python train.py --dataset="short read English sentences (LibriTTS-R)" --n_mels=64 --vocab_size=5132 --encoder_arch="crnn" --encoder_channel_attention="se" --encoder_depths=[1, 2, 1] --encoder_widths=[96, 96, 96] --encoder_rnn_width=128 --encoder_rnn_layers=4 --decoder_width=128 --decoder_layers=10 --decoder_inner_norm=false --decoder_positions="sincos" --decoder_cross_attention_every=1 --lr=0.0022
Rows from block 6 of the text decoder, named by matrix and row number. Rows with one number belong to one neuron. Each number is 500 + 25 x the weight over the matrix's rms, rounded and kept within 0 to 999. All counts start at 0. Numbers have three digits each.
# fc1: MLP up (decoder.blocks.6.mlp.fc1.weight, 384x128), inputs 0-127
# fc2: MLP down (decoder.blocks.6.mlp.fc2.weight, 128x384, transposed), outputs 0-127
fc1.277:528484476521559517507473502489507486475483480541536488494493511511536467526534514515504483507536484507472462542527494463489509528492527487521516461491515460508472530499496497485483491481471490500502485461503536504468463466499517529534447509517436526494513535503465501473517447515481454489492485510498495570470467465515554509504521511482530492484523471542512475514497523512485518557511
fc2.277:469457529469480470491477458487503500478540492478487466492520520528528496467513533506521486536459471515518466472501506488473508482524479492473497536469471536510484526523494530455507487510490529477549518519489497504490529486522507468472539519557467446489498488492494518486482512478552520516495472537528522504501497507504549476480493492501541496494476501498475504494512474520511534539515
fc1.278:536509498530525477495439524489482498487495441525504446528498451523519463516499505474504523531486506509470483528485513482521504472521502468493481472439503511525526519540479495525511490507486479514510501505493520497508483520521471466484485518481478525507545491497495507503489491505550496529485494490456485473525512517481489493520485505473524526555511462496499460523551503489529544526533
fc2.278:484464572508514494460488486495501470481486510518486492488512539518503518464463491463507559518522538504534506479503508488493476490494495498514522514552490533448536519484464507502534455485482498503483543507469462504555485493503468511486508505475505468488513523469494536493515510497481525507485502507509509500503478475478461552510438524467509508496501522498515484536495505504481505495529
fc1.279:529516479493518488494475497500479491483498446504497497485497534529487458500487581511499514512473509487491535522529514482476495499512521531490491474462529490509475503524520406481525535506517482511501530463518506491499450502482506501542484464512515540499496495485536493510489503523532490498499491499470444509494492488531522575481490488499413513498473477490484506488566547544489493500485
fc2.279:508536472473503537549442516505503448508517493512483516525509471457533503513479508559535514527484520494503468491493463449476526498516489520481500509492500476493488462530481562533514516524488490467489507554521529465466514515448506478531553539522527467491484510463473506498538478517518435487531486520462531496508474477507495493484487484496514442524508468531493505504487503494492492531498
fc1.280:512487523577530508530481528497516487482471481482533442480491482494519459539528458491524506510536494472540519452565438514515483500440488551470487543462524514557463479475485453465465509532521515438497563487508529455499519470522502462506523507481495487502511485457531502508511485475471531502514466457515489473503504490533488517516505490505529481528487493500511502492523538520519527499513
fc2.280:498501457543490494508502532468457502528503528470519543498522500536483508547488518509529487488516510532446481551504473522497510538480478535483481448479495482525491503501541445506492494524549477565554516541484454467541483450502512475470472463478497518442458479442511525529482531503470506482478485445498492532490474503517472523537497488523463526498526461516501533507529531521493527507477
fc1.281:514484496497470496479497555465495449475520540524508481517501468512465518545487517488491502483468489534490527516510458497484525536521532498518509497526549507504492468532526540462501518493484521443486502508527458539490477515521471509520480486521490503437497496470472492485543487478508518504492509503491497464492495511502499497497515501534492500557517494465476492471479512531508547483509
fc2.281:498503492521506505500467481479514518479451507533481490526479531508510525465508540531503461485497439538483479476495510516456523527498496493505496512499497512481474500513482499486510557513506505449522473522479512481538490501490529501524496514491494489516506481515462517520506474534580537488455468529506524569490534524485473474502485513466529512504496508479481502496490501500447504477490
fc1.282:507532540488529508471500490481531460532523472521525466499522497504483439498477555484527498488502538527505516510557494486465467462528506537540483518474560497489519464504514503492498525521483464489489525457465478482522502518508527493492515482488500511497525529486513482495502447438518534520474508543496495533492490506517485507520529477505488477502460520475504444504492503560466490499510
fc2.282:495481544500502482499534498516547498517527482489522499478543505465500535481475477511493481508509422493489523470493490546525510489511511486494527518504496511488474507506483520493492471487501517493482484453468518528512501494491499529492506495519490520458502506510521536476557491479494508516515454473462468494480524526500501517528449473488518493492490496603487541498468509484526478456523
fc1.283:549492508513510528447519494500512499460470464545464492506499511512513468504507521549523512503529485541532522479562504536473536491461534507510471469493500477494522498512517481468495533520469472458512524506514519489497509532497505503492506482492469547506474553459489467509492489501490509511485497472512483472512414486490519548443568470491495515455503503523539482465488506476548506487500
fc2.283:544488532498494506468501507472487466530508488465484479507536438522512524513527476569490541518517513546508507524474479527508508473462524505513494487547533482498484483442475514518486540499512473508495501533492510486467467531520508555523485504520524459468478521461533509491422482492506502462531462468485503485470565454492521498524477458479517497512584495536454489510488479507465471524546
fc1.284:498507487472495469503524498469566495521479540523515536522479517497541499513510530543493471503472565501508479516492479498511546477511484525500482485453510502469500505504490498476499477517471505508533480506465483475486437468504503467493504517523497502494545502497484485514492495460505537483550469454501464517471479515528516498448514508502453496538476501478512502517500515523519501513515
fc2.284:550524485479537454486533467523493499503476490451490503513495513525462480529525516467486526508517486468506591481457491520508529501496495509494493489492502497514508506472511489486495508498482499497545553523472453516499485519453509533523520492477516499471468524513481519479498545454500463489518515465514470470494483485486533476509533533476536525540506476510491499487484485518521467491495
fc1.285:533476491539492481490474488501489496532532447486484456477496524511533436527503482488499520477510538487477520493523528534511501452507503513499475466472512506529500503514492480506506476524471469483548481492495506516475456462509492457485483530499480498482515495493522456513503464454523474519518479519505517503536485510544541545469510506466538483518541489498545505497535506492554538482498
fc2.285:515536465492545515451487520504506520448481521512526450459487523492492512521506483484542497485557518522502523496497489515477487514517565512504478456478546475474466510512536455496536480478479462511497548487487478483554546493462488530484548480449455493522517544505521502519500499457470516552505571501499500484502478476499463523498470487469447498522459519503493485518518491516512534492498
fc1.286:480577508525465486462501500470480515495507486512520498485494513477500492508537524478511470557515507487532528538523486479543496493472514542505493502513546502475476514535503498488522526500449515483473529516510496518504496562512509474515508523534492504505526507457511479542496485484481463471528471497481514510462444474573454482514494475504535462493523472487482446505502499488463506497504
fc2.286:466479498534509524518489480496473546501506489523519508522507565489504509543486493551485550505509526494455482532499524525521477499508475495509490459442480525499502483500483497500519436464501481508506473528528510493503454506520507488509523505495512476510502478510573474504500469517483514514517457541525516465484514495506499452509462479485471472540510527540473512503512452459516515477466
fc1.287:466498519506518455490505514500541514443474509534496487479482485562494520501486528528492486520498472524459533505502506489523493513511492498478505507477479506461484498574516456464498531526527460518488491473504517521479517496498514489547533524497471512503510533451533497522525474488520460503505524476525497505514523528472487523485512458475505481506484509537516449462484498501497498496503
fc2.287:499499500506494467524490487490513498473523483489506534481507493487505490482526472498468473528457509479492494491463533527491532502508532495532505469484502548519527513479528526530485479469493513497509461458558500529480516488464527494484565515491473532526529540503470455487517474508472481486472489495545500486524486475504510503511483485510471479505464526521520512478509492522494493493527
fc1.288:530456521505470495516494498476503497508471523479532495497471495520551502498465491512487500501504549470484497494507490438486502508530546522559466536471513481502542503529473474507476504482451543466544495549450506491445489435505523464482542473519450481504540528491502524545510493481516499479471543560457517548461489521449503522491488485478505503525519511504516518494456520490508508453519
fc2.288:536486491560488477516532513506521485557488512482486515507460521484473497516524483502520427521495446519473484486499507472496536513435491508505516477526456499534529529527492528508489441531463502514512465501514488523520519547526481505503489514526527491515463461534458503535480528518528459527470460490490509529454500442512480534494528476467533529503537469458500492537535477444432504491509
fc1.289:490515480504461513500461475454485497489479519501532483481509520526487506504516488476490477488522481531466525456514512514482532478532516537494491522472495484469504500507485483497541515548481496506446483510461545489473519514495495554474517512555493497460524517497529492521463489490523519487456547470499498522539476493480445498509480463515470471510531453528524515520489529507517532504500
fc2.289:472528523518468509474520520500480525509499495466463549521510491539530498500521506509533510497501502493518467463478528532526500435481457500516503472480506467513490492491509578464487486461539472495496461545495507486505497490469499503531455511454506489497501505493532510497491459473514529544549452552451483508483513519504519467475484563542540516496511519490477515536486504490521475506478
fc1.290:504485485512511523538475506517494482484530557491515492499508465501495450547487515511500507503492513499454497460522503522512493539513536501512530516496479495524498470498473469482457479493472464457520461461482487453495455488522523481529468524462537521497496531484552436564540564497503514498465464530500486472527466499502454497494538528511497499537497495509475520505524499477545489506486
fc2.290:460505468501479533476483503515516483525526481492543524487499509533520525485475503486557482508478503503500538520455526507547556503498490511489514495465500534482448489496455520522469481522512540548567490490542505501517492527502546484473492489460509484502503507509465477487478503496489462493457510522562487471475502526488549479473508486467472465482491466471489509502495507504498520537496
fc1.291:526518515502524509493493472429486505505487534505530500478519469511535525526491486508479500499542537493500501497500507486521518512523503517543498466462525484453528484488517514460533533532518465487548508483503454473487480512524476529483486505499507495499529514485531473494516541454502485533480479468498558491502519481494487450497479487484480475505502494525512477510462551466522502498485
fc2.291:459486519471457527511544471518509458510508492489501533529527532466509485529521506475505540484500503475493502492493477484511457502463558509478480499503448489493499507515527510525520493474500472494521498535490539482486509505533551507484510514507497496529524524490473524466492505530515481513476511489496463478537488496507446511440522553517509511465521484509481522462479494514471514510482
fc1.292:510537499510522497458451521453491479502518490475501499522491541520486515477553503508481466567489495534514550486495507496468497501523498517548498513509498479507492505541496506498505492516499516449491525550523489512431502475487516468522509489511456551485508517520531473534474477464511478488514548470456504514461487443501513546479497532482495473454480506496490477498525508471536502530482
fc2.292:474494440516460500524499496484528491483516545476530542517512496468505526504507471485502534564515481516474503526493472475521506482476458520504510471501480508532451517503523523496470470487482506524481495499495526511494496544538520521509460508494557510500524502502505499495538520492474492494471526458489484489504472476457557516436520516469480468502483470545489494544499502510494528520478
fc1.293:472542491523512473487483533500453499475534470504535498489466496487526541481489516472515489500491511478496515487511503488521511536519515520489453494469509457504527473536496511516523481541498533494459514482470492528462511536527487461539489513486472519495475513510525512472502501438507511520482494475501456506562490513502518531504529476518522454523492445530531495493459488477502530480492
fc2.293:523487497533505513469519527502508491500540495490520551435525485509437490554473527507510476482456534462535500490513518488478462525466487497531482482518512518505473485531492467531453492479532526543499512510507520478462490512485497497504510475494490495502505489539504475481504480472522496516477476526449544501505496534531548500497485478481516527509516489504507554477521487442519468485548
fc1.294:500518499504516482506472519474472509512513536570517445500467498510495487516529547526495519499472534510479532514482482499485512483469475479490471440473461506476506458524510513499510509519490523473492494475549513526525522508499492465530476507464519536516486494487518483528489466523455475532437526521461536517540485508488512501481478476475498442524551495530509477513474512529507522523520
fc2.294:481471494513509481545484482488477516479525529462486500542474489529528510506522532505529475458470481476471437485472436494437549497535488470449497511502509526519516503504467513488445501490511500534508512506506510487489527497501523557530543478543508523454491509504510523527500515528491523490490434528509487475521497503539494492498507522532515525503456488528460500474461514515529503536452
fc1.295:528523517484525501485498542474494506477466426509495504519515488520543489510459526510484511483496488533525536519537462459504513477468485520542520503488488445440518504491498469532517528525477542424495470501521497474501536470505489460528519526500492506492460494493500470462509489507538488492497504516507477542539474463539482507500480475504494449503510517519521477487516508488509541542512
fc2.295:503496509490506524455530527518482462508507494456481528461496480529469499505561479464499502488482463466555527485497500505526517476502537473463526536493482499480449527461512518493490511517477472512526508501562505514458554526486515457471514481492513538443503466482507518503473502513517498477504522537487483527520509494488539479463490524496513542521527485483511520490522472490506523491503
fc1.296:516526492459519464487478558522532487514515510491523461454483496523505441506496496499508506482493546515510505501506463524472485533457545546474511499541520486519553505523485502528501507528523513489467530507521470491514464524485520490510496512521488494481482473480477528516513441445495473447460511474470472489519471537479472534513491495539480481512505477537511473507529533480517498497504
fc2.296:486503485514485508485517518524457459495474486499449477520526475493539530461496454501452526497483495546497520499455485481478518527538431480484535509513510511523505504487515537490482528512537516495507536522491517495489482550483494477481487486498475518460488503497541509457509499506476555463508507491477498476519505509477499518555530489477472519479493484529513535494541509488528521496503
fc1.297:525496458495488446527483512497516491488453533499490502492501516481526493515507494521491514518546524507497533515528442491520494512523454494515503508503495537492482500535517516495488504488500510517481516501472460464481493489474483494482466534527472517479511498514509536506523492499480454501510501460509485501479472519526492500460523503541474478528505513482554470503516532442457549506497
fc2.297:498496468474528530501540509516515514490480534496505478508506517503461509467481547480518503488540472497523468522497477537499472495500457514511493480482522560515490504508529499514466493510499509501524491448482525487547471523529449503500516479468476514490486517486474522487489537506516499519474488474507480484505482524499490517501485508519504524517499483471525520505501503510514472485471
fc1.298:504552521483501514511503527502544486527494497488490464526469506518515472549500497565501485474526496512531501485548494486491498497489527465479518477515469514460491479506524482455466466484508526478530476528543481482482522517483496478490478468550458519465525539540482475486498500472475507516481537448469487507502505508502519507488541493509515469496533480498534498501442529528485524460530
fc2.298:509515494459471492492489475496478481473481482488502550500512490513451545501474499461549493550498490479512503520476507491458474478470517462562535513500530528465490493464498488499540518551499534509445479524489483524504516500485501463511524515528486490472515472522502507497529542466481479474502497507517485521538477561578473485500531492483514536515515509486475487482510487449512469521529
fc1.299:519475546531547514479484538503489523515489528489496512512495464487520502524546531565458505533515518526490485507470530511507521510515472537504505496477473488511499505493509476431471512521466520512486498493462509495434484522501495493484514477521472502474496464483504498541517542514522489503526521509455491506497510507507486488444503508481442513485524480502496483483519505475491502476497
fc2.299:557476499520535549468504508513507517507504494507472505470531540502469486476494501488480484512516532504522531517462490484519534530471507480496480501537488437486501505508468502474458503513514507501519495487471474526514485523485494522516468512494529508506481534485511536462522502483509498502514519459502493492470494488507474515488458513487502512470524443521499536497474545515529531489502
fc1.300:463508501483500485554467522532492508497503486506503510518502478469526459524549498494501475518483542504485515500479471478490491514538521470507490485457459493443518508477465522484490500504515513493569518507493477512526465505499468495523517498515465479510561494524493500505528510459448481453428536496483512492527492475501483527499513510532538453528523474483518502501486525516518498513506
fc2.300:504503471482499505508473502501527516527519490447499512532512485522461542529498469492504546492493476502495532462459510515494531508474508534535531506517517477533543490532485490480480490498472455502471458506466493516503503504515473557448495468490546532491492480500485467485502499534492478483527434494476517504529512526497473485451512522485512524538531520526502475458521514542497516485500
fc1.301:488474503472491496518514519516511495467484494530518510534473551497522507481510542523500506513518499519494514492582485477455496504461492514538488522471443509477518490504495480440509560483512493483514463522471491515482459463480503479526528503497504501484542505521518494517498521510502496468495505429499483484510461509528532500482504506513476468449495502494541504532453511544503533508466
fc2.301:486563493512496493510472509467482535459545527495500489523453458478522486515503495478530444520475506452484495517544532557473490477511514539468494454457521482510459579479502494502498544486496549500499492508471508510492508504497494517489463442517519501518518513500498507474512523515457549515488521471511558478565474467472517511540513538494477475489457512461468517493496490536499498521485
fc1.302:475536490512508471499493513491539489490492492534490454463520499526517495484493471512512569511502527522495525484514509535473498472508531519491509474484519506483515479484534554479496521513514436471519559487510478481474504497441526500496501470496498541478493483508499502518540455500511467493479484510482488529496429468530507476492527498497492483513515505523501489472477474557524516525527
fc2.302:522458502487515486515509512487536541483471486465517453473518517482521449474518520460512490494520464516475537489476508514522509493527489481536511542536497518473518521499513510491512469521509516503516484480507514503484495489533506525480479504481479499484478495510508515514466524507497540521477476443508504489528492456457476454464518521540514502483509550510489524526490480486515513509499
fc1.303:483511462503490514469488493544465497517485512507524516486483480482514479518550493539447491528552493512496503521539463500498447517517528537491495504488491503541546499533538513502462464495483482498523508488454518453528478483478514525525518472481420522491515524480542495489502480529473483476518496499524502518490555491500507508470497476493510500496504491531486449484539480520527541516477
fc2.303:499511504502494522549457502489516504494472498475499509516467539482467521474498529483511500506494504528461469476528479496487506475572485522509511480531496520499484505475518517481541489498501539514522473549536507496545484438487458498460472493527506442474439499546496533508501491500500498545475483498502495539515544521461489494471518525473509510547513525483459514507475499511487477454518
fc1.304:530551493486530511509440511500452537468548488504511489512456462485501452490494502523486480492490506534559474504502451491518513498507497495482507498529472507492487504481544489482458508514484511490507510514491501485482470482477506503495499498488511555499515506461443521477496507470529510498545522447517537529492510540487528514495484420480504478571514464508516500493500518485577522484521
fc2.304:495529443523519457534512510507550477492475507479502506510510529511554464502526500469494476470535482468530484531503559539484519476525477510492509541463533515512473516527499471526468500468482528486514507464520439500498533502462485532508525517471525490485482524468487533429525504494492488490512509492503504476485469461446547527516500533493495477514487480539514486471466501502517514503486
fc1.305:511470493486535462502457554489538494498482502547487478455499500542509493544502480531476512533479488541529507510479510478509474456503480491491517534503501468484505478487523523501494542535529450506484458498507526485483480504500503521510540466513416491462501487482497477499498513485508525548516539506493528516520460505507502511475487487449498507513536503492573500505476508537518488451525
fc2.305:528458499519483505445493498467507479531499491486477499501550522489526485434504481538549480479461504507507555482435492443506530534561518502464512494465505483497493478497501513496506472597490493507497500505501488512486502461557466533478521516486538519486520496510505480512530506464439517450459511475525547492490477529500458494537496482529485492463517496491527521538499531487508502496508
fc1.306:518490513462523500518499488490481484520466536504491479495469516531540473542514491508483481513501506460505514516485506492499487517505477499523529481485539464486480462533516464474548493553502509520539506550488462501471467466534478544507488482482491451485478487468527473487498539516468501500458481484490479525496505522489517493495520474509529444475481500549534500552492485494532527521539
fc2.306:474507476455546497485484473468481455531498514522465498490502482511518492524467510507475528482495535492522476508523493563467501507542475508472507481468534500511506501488490523526477497479529498518504458525539512531502469530525448510482492529532480512478491476541520481508483453492513523516503493489497539505472511526482456543481506541491474544518514467531479561503484472516504510468514
fc1.307:489486465492522497518518509533541496476500499461482462481493489524478514497561492491489490495507512484458477536521479488487530485480552556534513493491553439485497508534488457502468506507519482480523481500537488499472502484511512477499529507512504526491505486526523490542553467516512485514516517467502489537474517472526503490489491505505531485484541472482486446526538489523457526484534
fc2.307:475482513493529517518480488490545498502496491530492504491481510463478535487553460536542487525519463531465537489513494484474529491472520505493517540530469457461461476505511467520497497510490523453540502528551483504518491512512445492496499482519481516517541455494499500526509510482502479488530516554499507517475497504491508473479520499488525527466476513490528524500493478468489515462474
fc1.308:512482468510511483510486533464528489471456533540496482474481519537488524483552521478508480508501530520490514498522491455521511503520482520507487537496508483470536497487488465480526555542489512456490497502475462482498507480520543475516500499513456534522501469504513510506511491498526499461520547456510516548506437511489459473450502505517471486515479534484509458553517506492516509480474
fc2.308:510535489484529487477497476532541512485533467494510521511549515481478525508493459509465459554457513470516481520518517511509444458493505521494465480528503524532518434496516530511503496488472510481512501500481519528513512491510530462522498484509497506488529515517483500550494515491493463529545483523482495541492470511470490489514527515460479507498491492530470530468482463510513551476463
fc1.309:496507497451486509528501540508506502466507531479538479529462490542511499529502547504470520493499583535494518559514462496494489511471496511522485488518527476492489491484509482526472490497462504467521480490477516531513492498554504480484492514486504522487500500447493507535523479494453536496483528549471452471506496494479493491487471487509455504539532490472501449531542500530517497465506
fc2.309:479516516504519475512506499512504540507502482477502527468449480530503523496502551479515504539466476523505461502481529519502565483502505520526481462517493498523499501498495483513477506485487458452507468495517506545518536527506477463509497508485514492486475519553471468471502509507525481515514475551516504490489505519522522458479488481478480503519470550495491494494509498487488458475493
fc1.310:486521505510446493469495517544496501500455503520561512492498501479492493499528503462475499507546500512500526522485478507448506455510462518494490486505460504491490463549563477501487479518480489474504504499490483485534488491548495466543543517488438489491541497475532510500559479496471477488500488516497518510511475489521526506509526464462480505483523474487514473557502478498553521527545
fc2.310:500496492527535545455488564486553463481458510489478513493492488477548504524452505516501490489491525520483478493501481471489545492540517557518481528500511492491475472485524491450477529517521513516507542503510486511538486487523436542526486458494539499540515479487478494505499480485464477464484507494453468498486521532487442528509515514474497499528477509469486514509512529533500522520475
fc1.311:510460470506525488536486542441497496474492486511477499462452477541505507552537481537481510487474524497497470484554450489485449501471496482488510499494526491494520474532528488450495507505534492494543482527474510522484490454499515500536488504488536459492509486513495492520489506510516502528456533500495514563539480469484503515480501534522492488538472511525507493447543512494539529525495
fc2.311:539526525480488508500504499485493457552493477520523484464510522511522503555490536499423495499489499521493479543497459542461528521533489509467492494497487494480465494480514547513497507470504501467495436496469507495507455532526452492486504535485461459491503473516485550487536523488461529532506497467532509511522503476523472498491499498502452510522531515489524474517564454527527463521492
fc1.312:488467529502532453489474527460506462504513459530503507476460498498528495502505520493522499492513478529487528460539511480481496448541497498518513499496477498499529463466496508446475505493506489481498478539493507491542455483496554465489484446499504510527545531494531500471531547470524503524522499493529464513509464500535520497472531516500508473509519491467496496506518514501512567502506
fc2.312:522476528467483543479496502479482517478531496527461496500483515484510533489471507437532484434504510527520523513499509482461510508513516503464503480479538488492473482493485511487547514536484515482489519483494497547487467548454502504485514498498510540498515475506509501499542490424528511469478547481530508522473513533546499478525496494502489477475499491470483489517521504547483501524500
fc1.313:527492477517509507502468525526477473511490505546516503497524530481535501542491509547493513492470484485475473453522457471487510470478514478499469462475511464501480508521510466501495524504512477506498559563492474462463500502487481479522489525519483460462534582541513490480538486506538465501498473477470486474511475520502491499533517456507562518527519476530544485479467540484474523546501
fc2.313:500521503535532517509446531490531509530515531454503492469522503505492506492467475504488524526494485457485522507526520499543508470499481455482471515467514477491521457524507541495515513521480473488482492521516512460470520489466516520486534497470469444532527486514499522554525502511488554505536499457458510412456523483505508505483477487532506499496499536512500523466464490472555503515510
fc1.314:529515491501509516470487481491539508480518482495525452456526518516485479505498486487480467484503502471506528486483490465568509490538499521497517499519541488506471480463518435495512529522527500509487521500483467534486528521516518508530482492561481513462500543455556487511518468468472500490480528484479516518517521536473465505491463489497480475571506448525491500494526539520471491517493
fc2.314:519493540451492511452515489512531535484528504445528473517526513495497536528487524462492490486528544488491523521508484440490515494505537518495500508521505513492491426482500524506502527509484459496506492500529482461512571510453463514468527477506513499519515522503488494490537512494497450475522507486534533499473491490557505476490495497488489475420520498501485494485451480523509505528499
fc1.315:545505498452523496518486501483491495490553503527510496507501497502512494539537531504487460530466533493481480517540470505497486488480501545491530534492531475514486511468480482497480518497467503514521538501497476498483475504509512491498515525462482523518516481492524520470508491496483505435484536454547510511508496513483488446525476497457495467517463516503524450515538504486497522483551
fc2.315:498495486466495506470474506528481561493488465492507500461505489515485489487519489510428513469492457540536509513509500515497494512500531453520503516494548501499501486539567496564475507496507481456516522528488448483517484525532494479508531516467501476499465496475510506506505473487520515516484506514523506506475499503534542522476450495484509500512528530470496463486494477527474496508513
fc1.316:502499482488532521521478476492516483491500486503512481475494477494545501513540528482524498509502499490522483538531491482553522481495522521500542484462491462447490504505488511520474539518476499509498546485490472508483504512527493521454496514502459485482488520436516478520514445512521529513518486504473507499445465522521480551547493471488504472499462514528536488522476513558529471452501
fc2.316:488542539516473522496466467477486486497454486514505492532483503507482449506496507512533503509473522524471495477482513510520480515484530509508532460522477465480500530524508510513485506498526535523482484525480552513492513519522535522541504509537543470526528479503471484544500503497509521479531485492499462515467518491493517485483469524531503510487505470493517480474481464449491496463452
fc1.317:504531509462503502491457533503530500511510529504505515516452458495518449501481481541539560489503526508505500524497457504518495501509460500534489507492452490478497468525517483473499483524511478466500479507491484475521460514478491487526526487483501475482574534523471495500501500523519527483487449503539465514491487495515504563501548484504456471477522510528522509485481503485546470526503
fc2.317:504552471545503498527469487499530443480469508488460514524492507516507520495488524499524511508536490425485507485507528503473499478504486520471499469537513507522487486503496546500510556476519482557510501563497511489485508503492488519442480520460468486475482543504504483533513496477460489456512508513451550520471445493468500497488494442506532508535466545510475525493541512554529480510460
fc1.318:541502479503514493475507511502502494534491493496520498507490495554471530483548478522439484521503502528494488469538475482528532461496521530456509533504527492493473507488512501515560526567516491479478497526493498457475502497509447495526506527530452493476545495469487487513485480486513541504531459522496496533499471480499463468500490505493511503469485474468510486529507546515510510503447
fc2.318:512522478445506526489507539443515466479469515502499462509549483518530491483539498494564491484453499511485534497530527484476482485528487539478495541476510511527470485494475510512497511485493522519487485491476491496461535497506523516520497450517532442483554517493510492513492497480495500491473482510479505462516534512508494499511498511529436504472508514510528506505508505511521489499513
fc1.319:482536544485523489502487518514532490438460475482523513502487465479520505466504478527500508504470502536500511534497501526519527488503480501498537486487497497527483506552470514477472497523507523518517501484482481505466516523504504476553511452476498492514508555470520537505521494483476487512470547498475500510467470487536509495497452526478499499519510446535489491478522551472515498481452
fc2.319:526545516544481523526476500506475536523477480521482495477519531506454523516487482466485501477455544533475518479500502522482501529499489483521466497534491504518456526533471503431539467510480494556486480484526466512521524503484465520506476523512503506506480515512515470495494517514465489487493515524559507474466493473490524508508473455465481535522497504505478480544504496454507484522518
fc1.320:525502467516509508485518493474481495468524481534513492512518492479507504513541507504479545500556531518512516500502501509471468475537576517552476492453494502506482430501501457513509557477470516467491496566468474480491477472488517515479532515531482520476513480477493552488474510494502512467462512459498487512511508484470499507498558495438501505513502471527482535495485492503466476465482
fc2.320:484498526492473502525519526479501514552456492518499541455517522529457527515534508478534484480452523477545472482479443492544498483483521481487511511512472486467507532508473459506514497533498487483498487512520482493453486524499543496488515500522548523555487468503470515497506551470528528508503501517557497476488517507503478512490489502488509472519497527539473457507465453485457477477530
fc1.321:494495542510520497490480548496481502496533525500506502536492487482467478503498531522453551520448558520521497471544490514479513479519518514502525457502481525499444489495515500496502513515488494495481487533495520501485520445465504459491488480510511520490529502478484495552540524508488451485471463530524495560485479488501477488484545498502486470492511498503512478491492526506487517433504
fc2.321:521521514523487474467509501509470541506480524517507519495463496510521526446496510514533492480522512498493491483474458553532485467477471492473469522486503484528516424497508484432462546513545487507548528502539512518498470501504465515482496538497514499493462474505513474541518469461486539533497488519526535474492478502501490556502475506525500492530512501496540496552492497474501478476415
fc1.322:507524553503533473503541509499523493441506495496496492468521513513515510493511510531486502525464501483500493532485517525526515465506538511514482482477488496501507515521586489463508567495500477511456487491489424493513456497466470522483507505535500478479521530477548501518488486516433441507449488486511498512536487452492498499539544463486512483526516493473500488560505521524482457471490
fc2.322:476444469487523518520491525468524467476502524529467479536516519476531514510488505520453508506468524495511480499496516492533516501551480502492503471523495481495508525540511512485586496497539483502478512544481517507497482480512493525521521513496446488472541519496477472444449468508496525482492491439499549486534531495451485549499484538513513482548520439524496518480487491514479478526502
fc1.323:488479487497512526519440475516505491466538457475515520486490531473532521553517452510499528528504504474451501496534445470491538502530492521542535507462491500475498469527530459512539504552488490482491507474476454463461473469519478520549518523450493541492512494516524502526488485452539536491524477505485511543495501491527457509481492528514506522470515472467488519531550490469517481474493
fc2.323:489484520469474421534536487459497502510479510526476500475514488492559488543483516507503492497575479492524478524524526504479489568520453506480495475499541536519489499530459508526491522523502551538523506503515509457525516484537519463509532539489465501480475490483509500475467495513516491520451485478495537469552566512446491477476468460495483455508476468477516483461522510494488509557483
fc1.324:534556462520476506527516528493499481473499479510480484471521513481511504503531519515495529465471545481516533459499493466502531521510468548505489486482487480507515434494525504465475511493525481519457498517476466537521514498512498506490514539526478539514503526443493500517490502485473474436513479515475500518505462532503493484512451488494493520520507451510504500501510489485540541485528
fc2.324:523527493510554499486501518503488505505534518522511501493474485483505500461487529494522459517513480492515510499507530485430486510463487510487440484448505540484469466498487483528518504523480506499528468497516461520502496498483496530502543473502485509500495548511487495497499506496488524457455531567503480506498535468522485445533511518481521495488488517502507548452465496504538519521511
fc1.325:549513485506524442511480506483486480526520496487513503455499551513523448574531496512471531488531511538491515502477526502518519470519498494536514445482506469502548477492467503466524498513460499514519510482500504499502499494458546458497477488498483503475511503449492502484482521491506477535525495504505539515519492477502514492482514461497480509533531482459520505460484526501503491522472
fc2.325:482504511500484491480504481514514494489475532527479488490547474504466521539499458549509453513487517494509507464480500508458462497512530532453450518495456484493501489456473511509475442520538516516479525477468489540549549529555531478476448527465534493519523501495519487532489510516442500488539497508526524515493560495508413518515499517471509498516502476546525514520481498490495524496512
fc1.326:494546490516517476544492498444506482554484518530524509462465505482508520462486491514436481522512526506493525505513546524469513490484499494507508504512544465477523495543523481509519449541470460509523505536456436474501452485483521501570471495486476528472493482516522487486502520466485506527471478479493505495504526466502489507484516485480521501516522508505543497476505499536518480537481
fc2.326:485513475559501507531476524481528477493527491513500486527508489492516451500511495481470553526462501471515522498472504500468478499523519535517501510484492495476471525450554461527487509497503520455510519505498480501495476530493468470501476522526494504493527495490524495518489447498478532521496498515505496491509464479513536492511545483515480468532512451483521532444487517498475499540526
fc1.327:520495497500554453544511513485464493494502499464476518536480497499486499543566505510486514468497497464450480500507466496492476521512516520545482515490443504485508490516507462506502508536519498484505534547502469514482493453467529481564478506480502538503492496507507505516503507489534482512459499469488485492487477449507497527497544538488468467536536501465503502513490527503481498508518
fc2.327:463511476489496535520511478501470541536516530490506496523485478526503533516478482524539490514499471507487448527484472528458561527470497498475505519507544506489527515516558519520500464527497468447511518505456521504509488519517540463508504543497468466484487469456535503501499535470501470500509505458531488497514468457479455490501486483495521503515499518528508466504488502523515516458455
fc1.328:500510472489521484517474507505503491488514485511506500491499526523460506457496488508483466519523484505489572553478496476471522499515583529513508474523490479442529497511563443447470494501498481461464509472512506513502427518482534524481506490477501558475518503466493512509467470503526512469503512504496515559529461472535488516504484463491521470520487489492503506510557542488529466534525
fc2.328:453547499506498508505500518474479459559469545516493531536495506482490510527515520459497499466489484504554500540481522470472546533504495460490497460458509479456497514490505472537483487497469496512521510536497529476522478522488502485503475505452494468528475449491490511474525523480505484530531508568469463464488527492528531480442459520460508498559525506518520497532538524480525519537447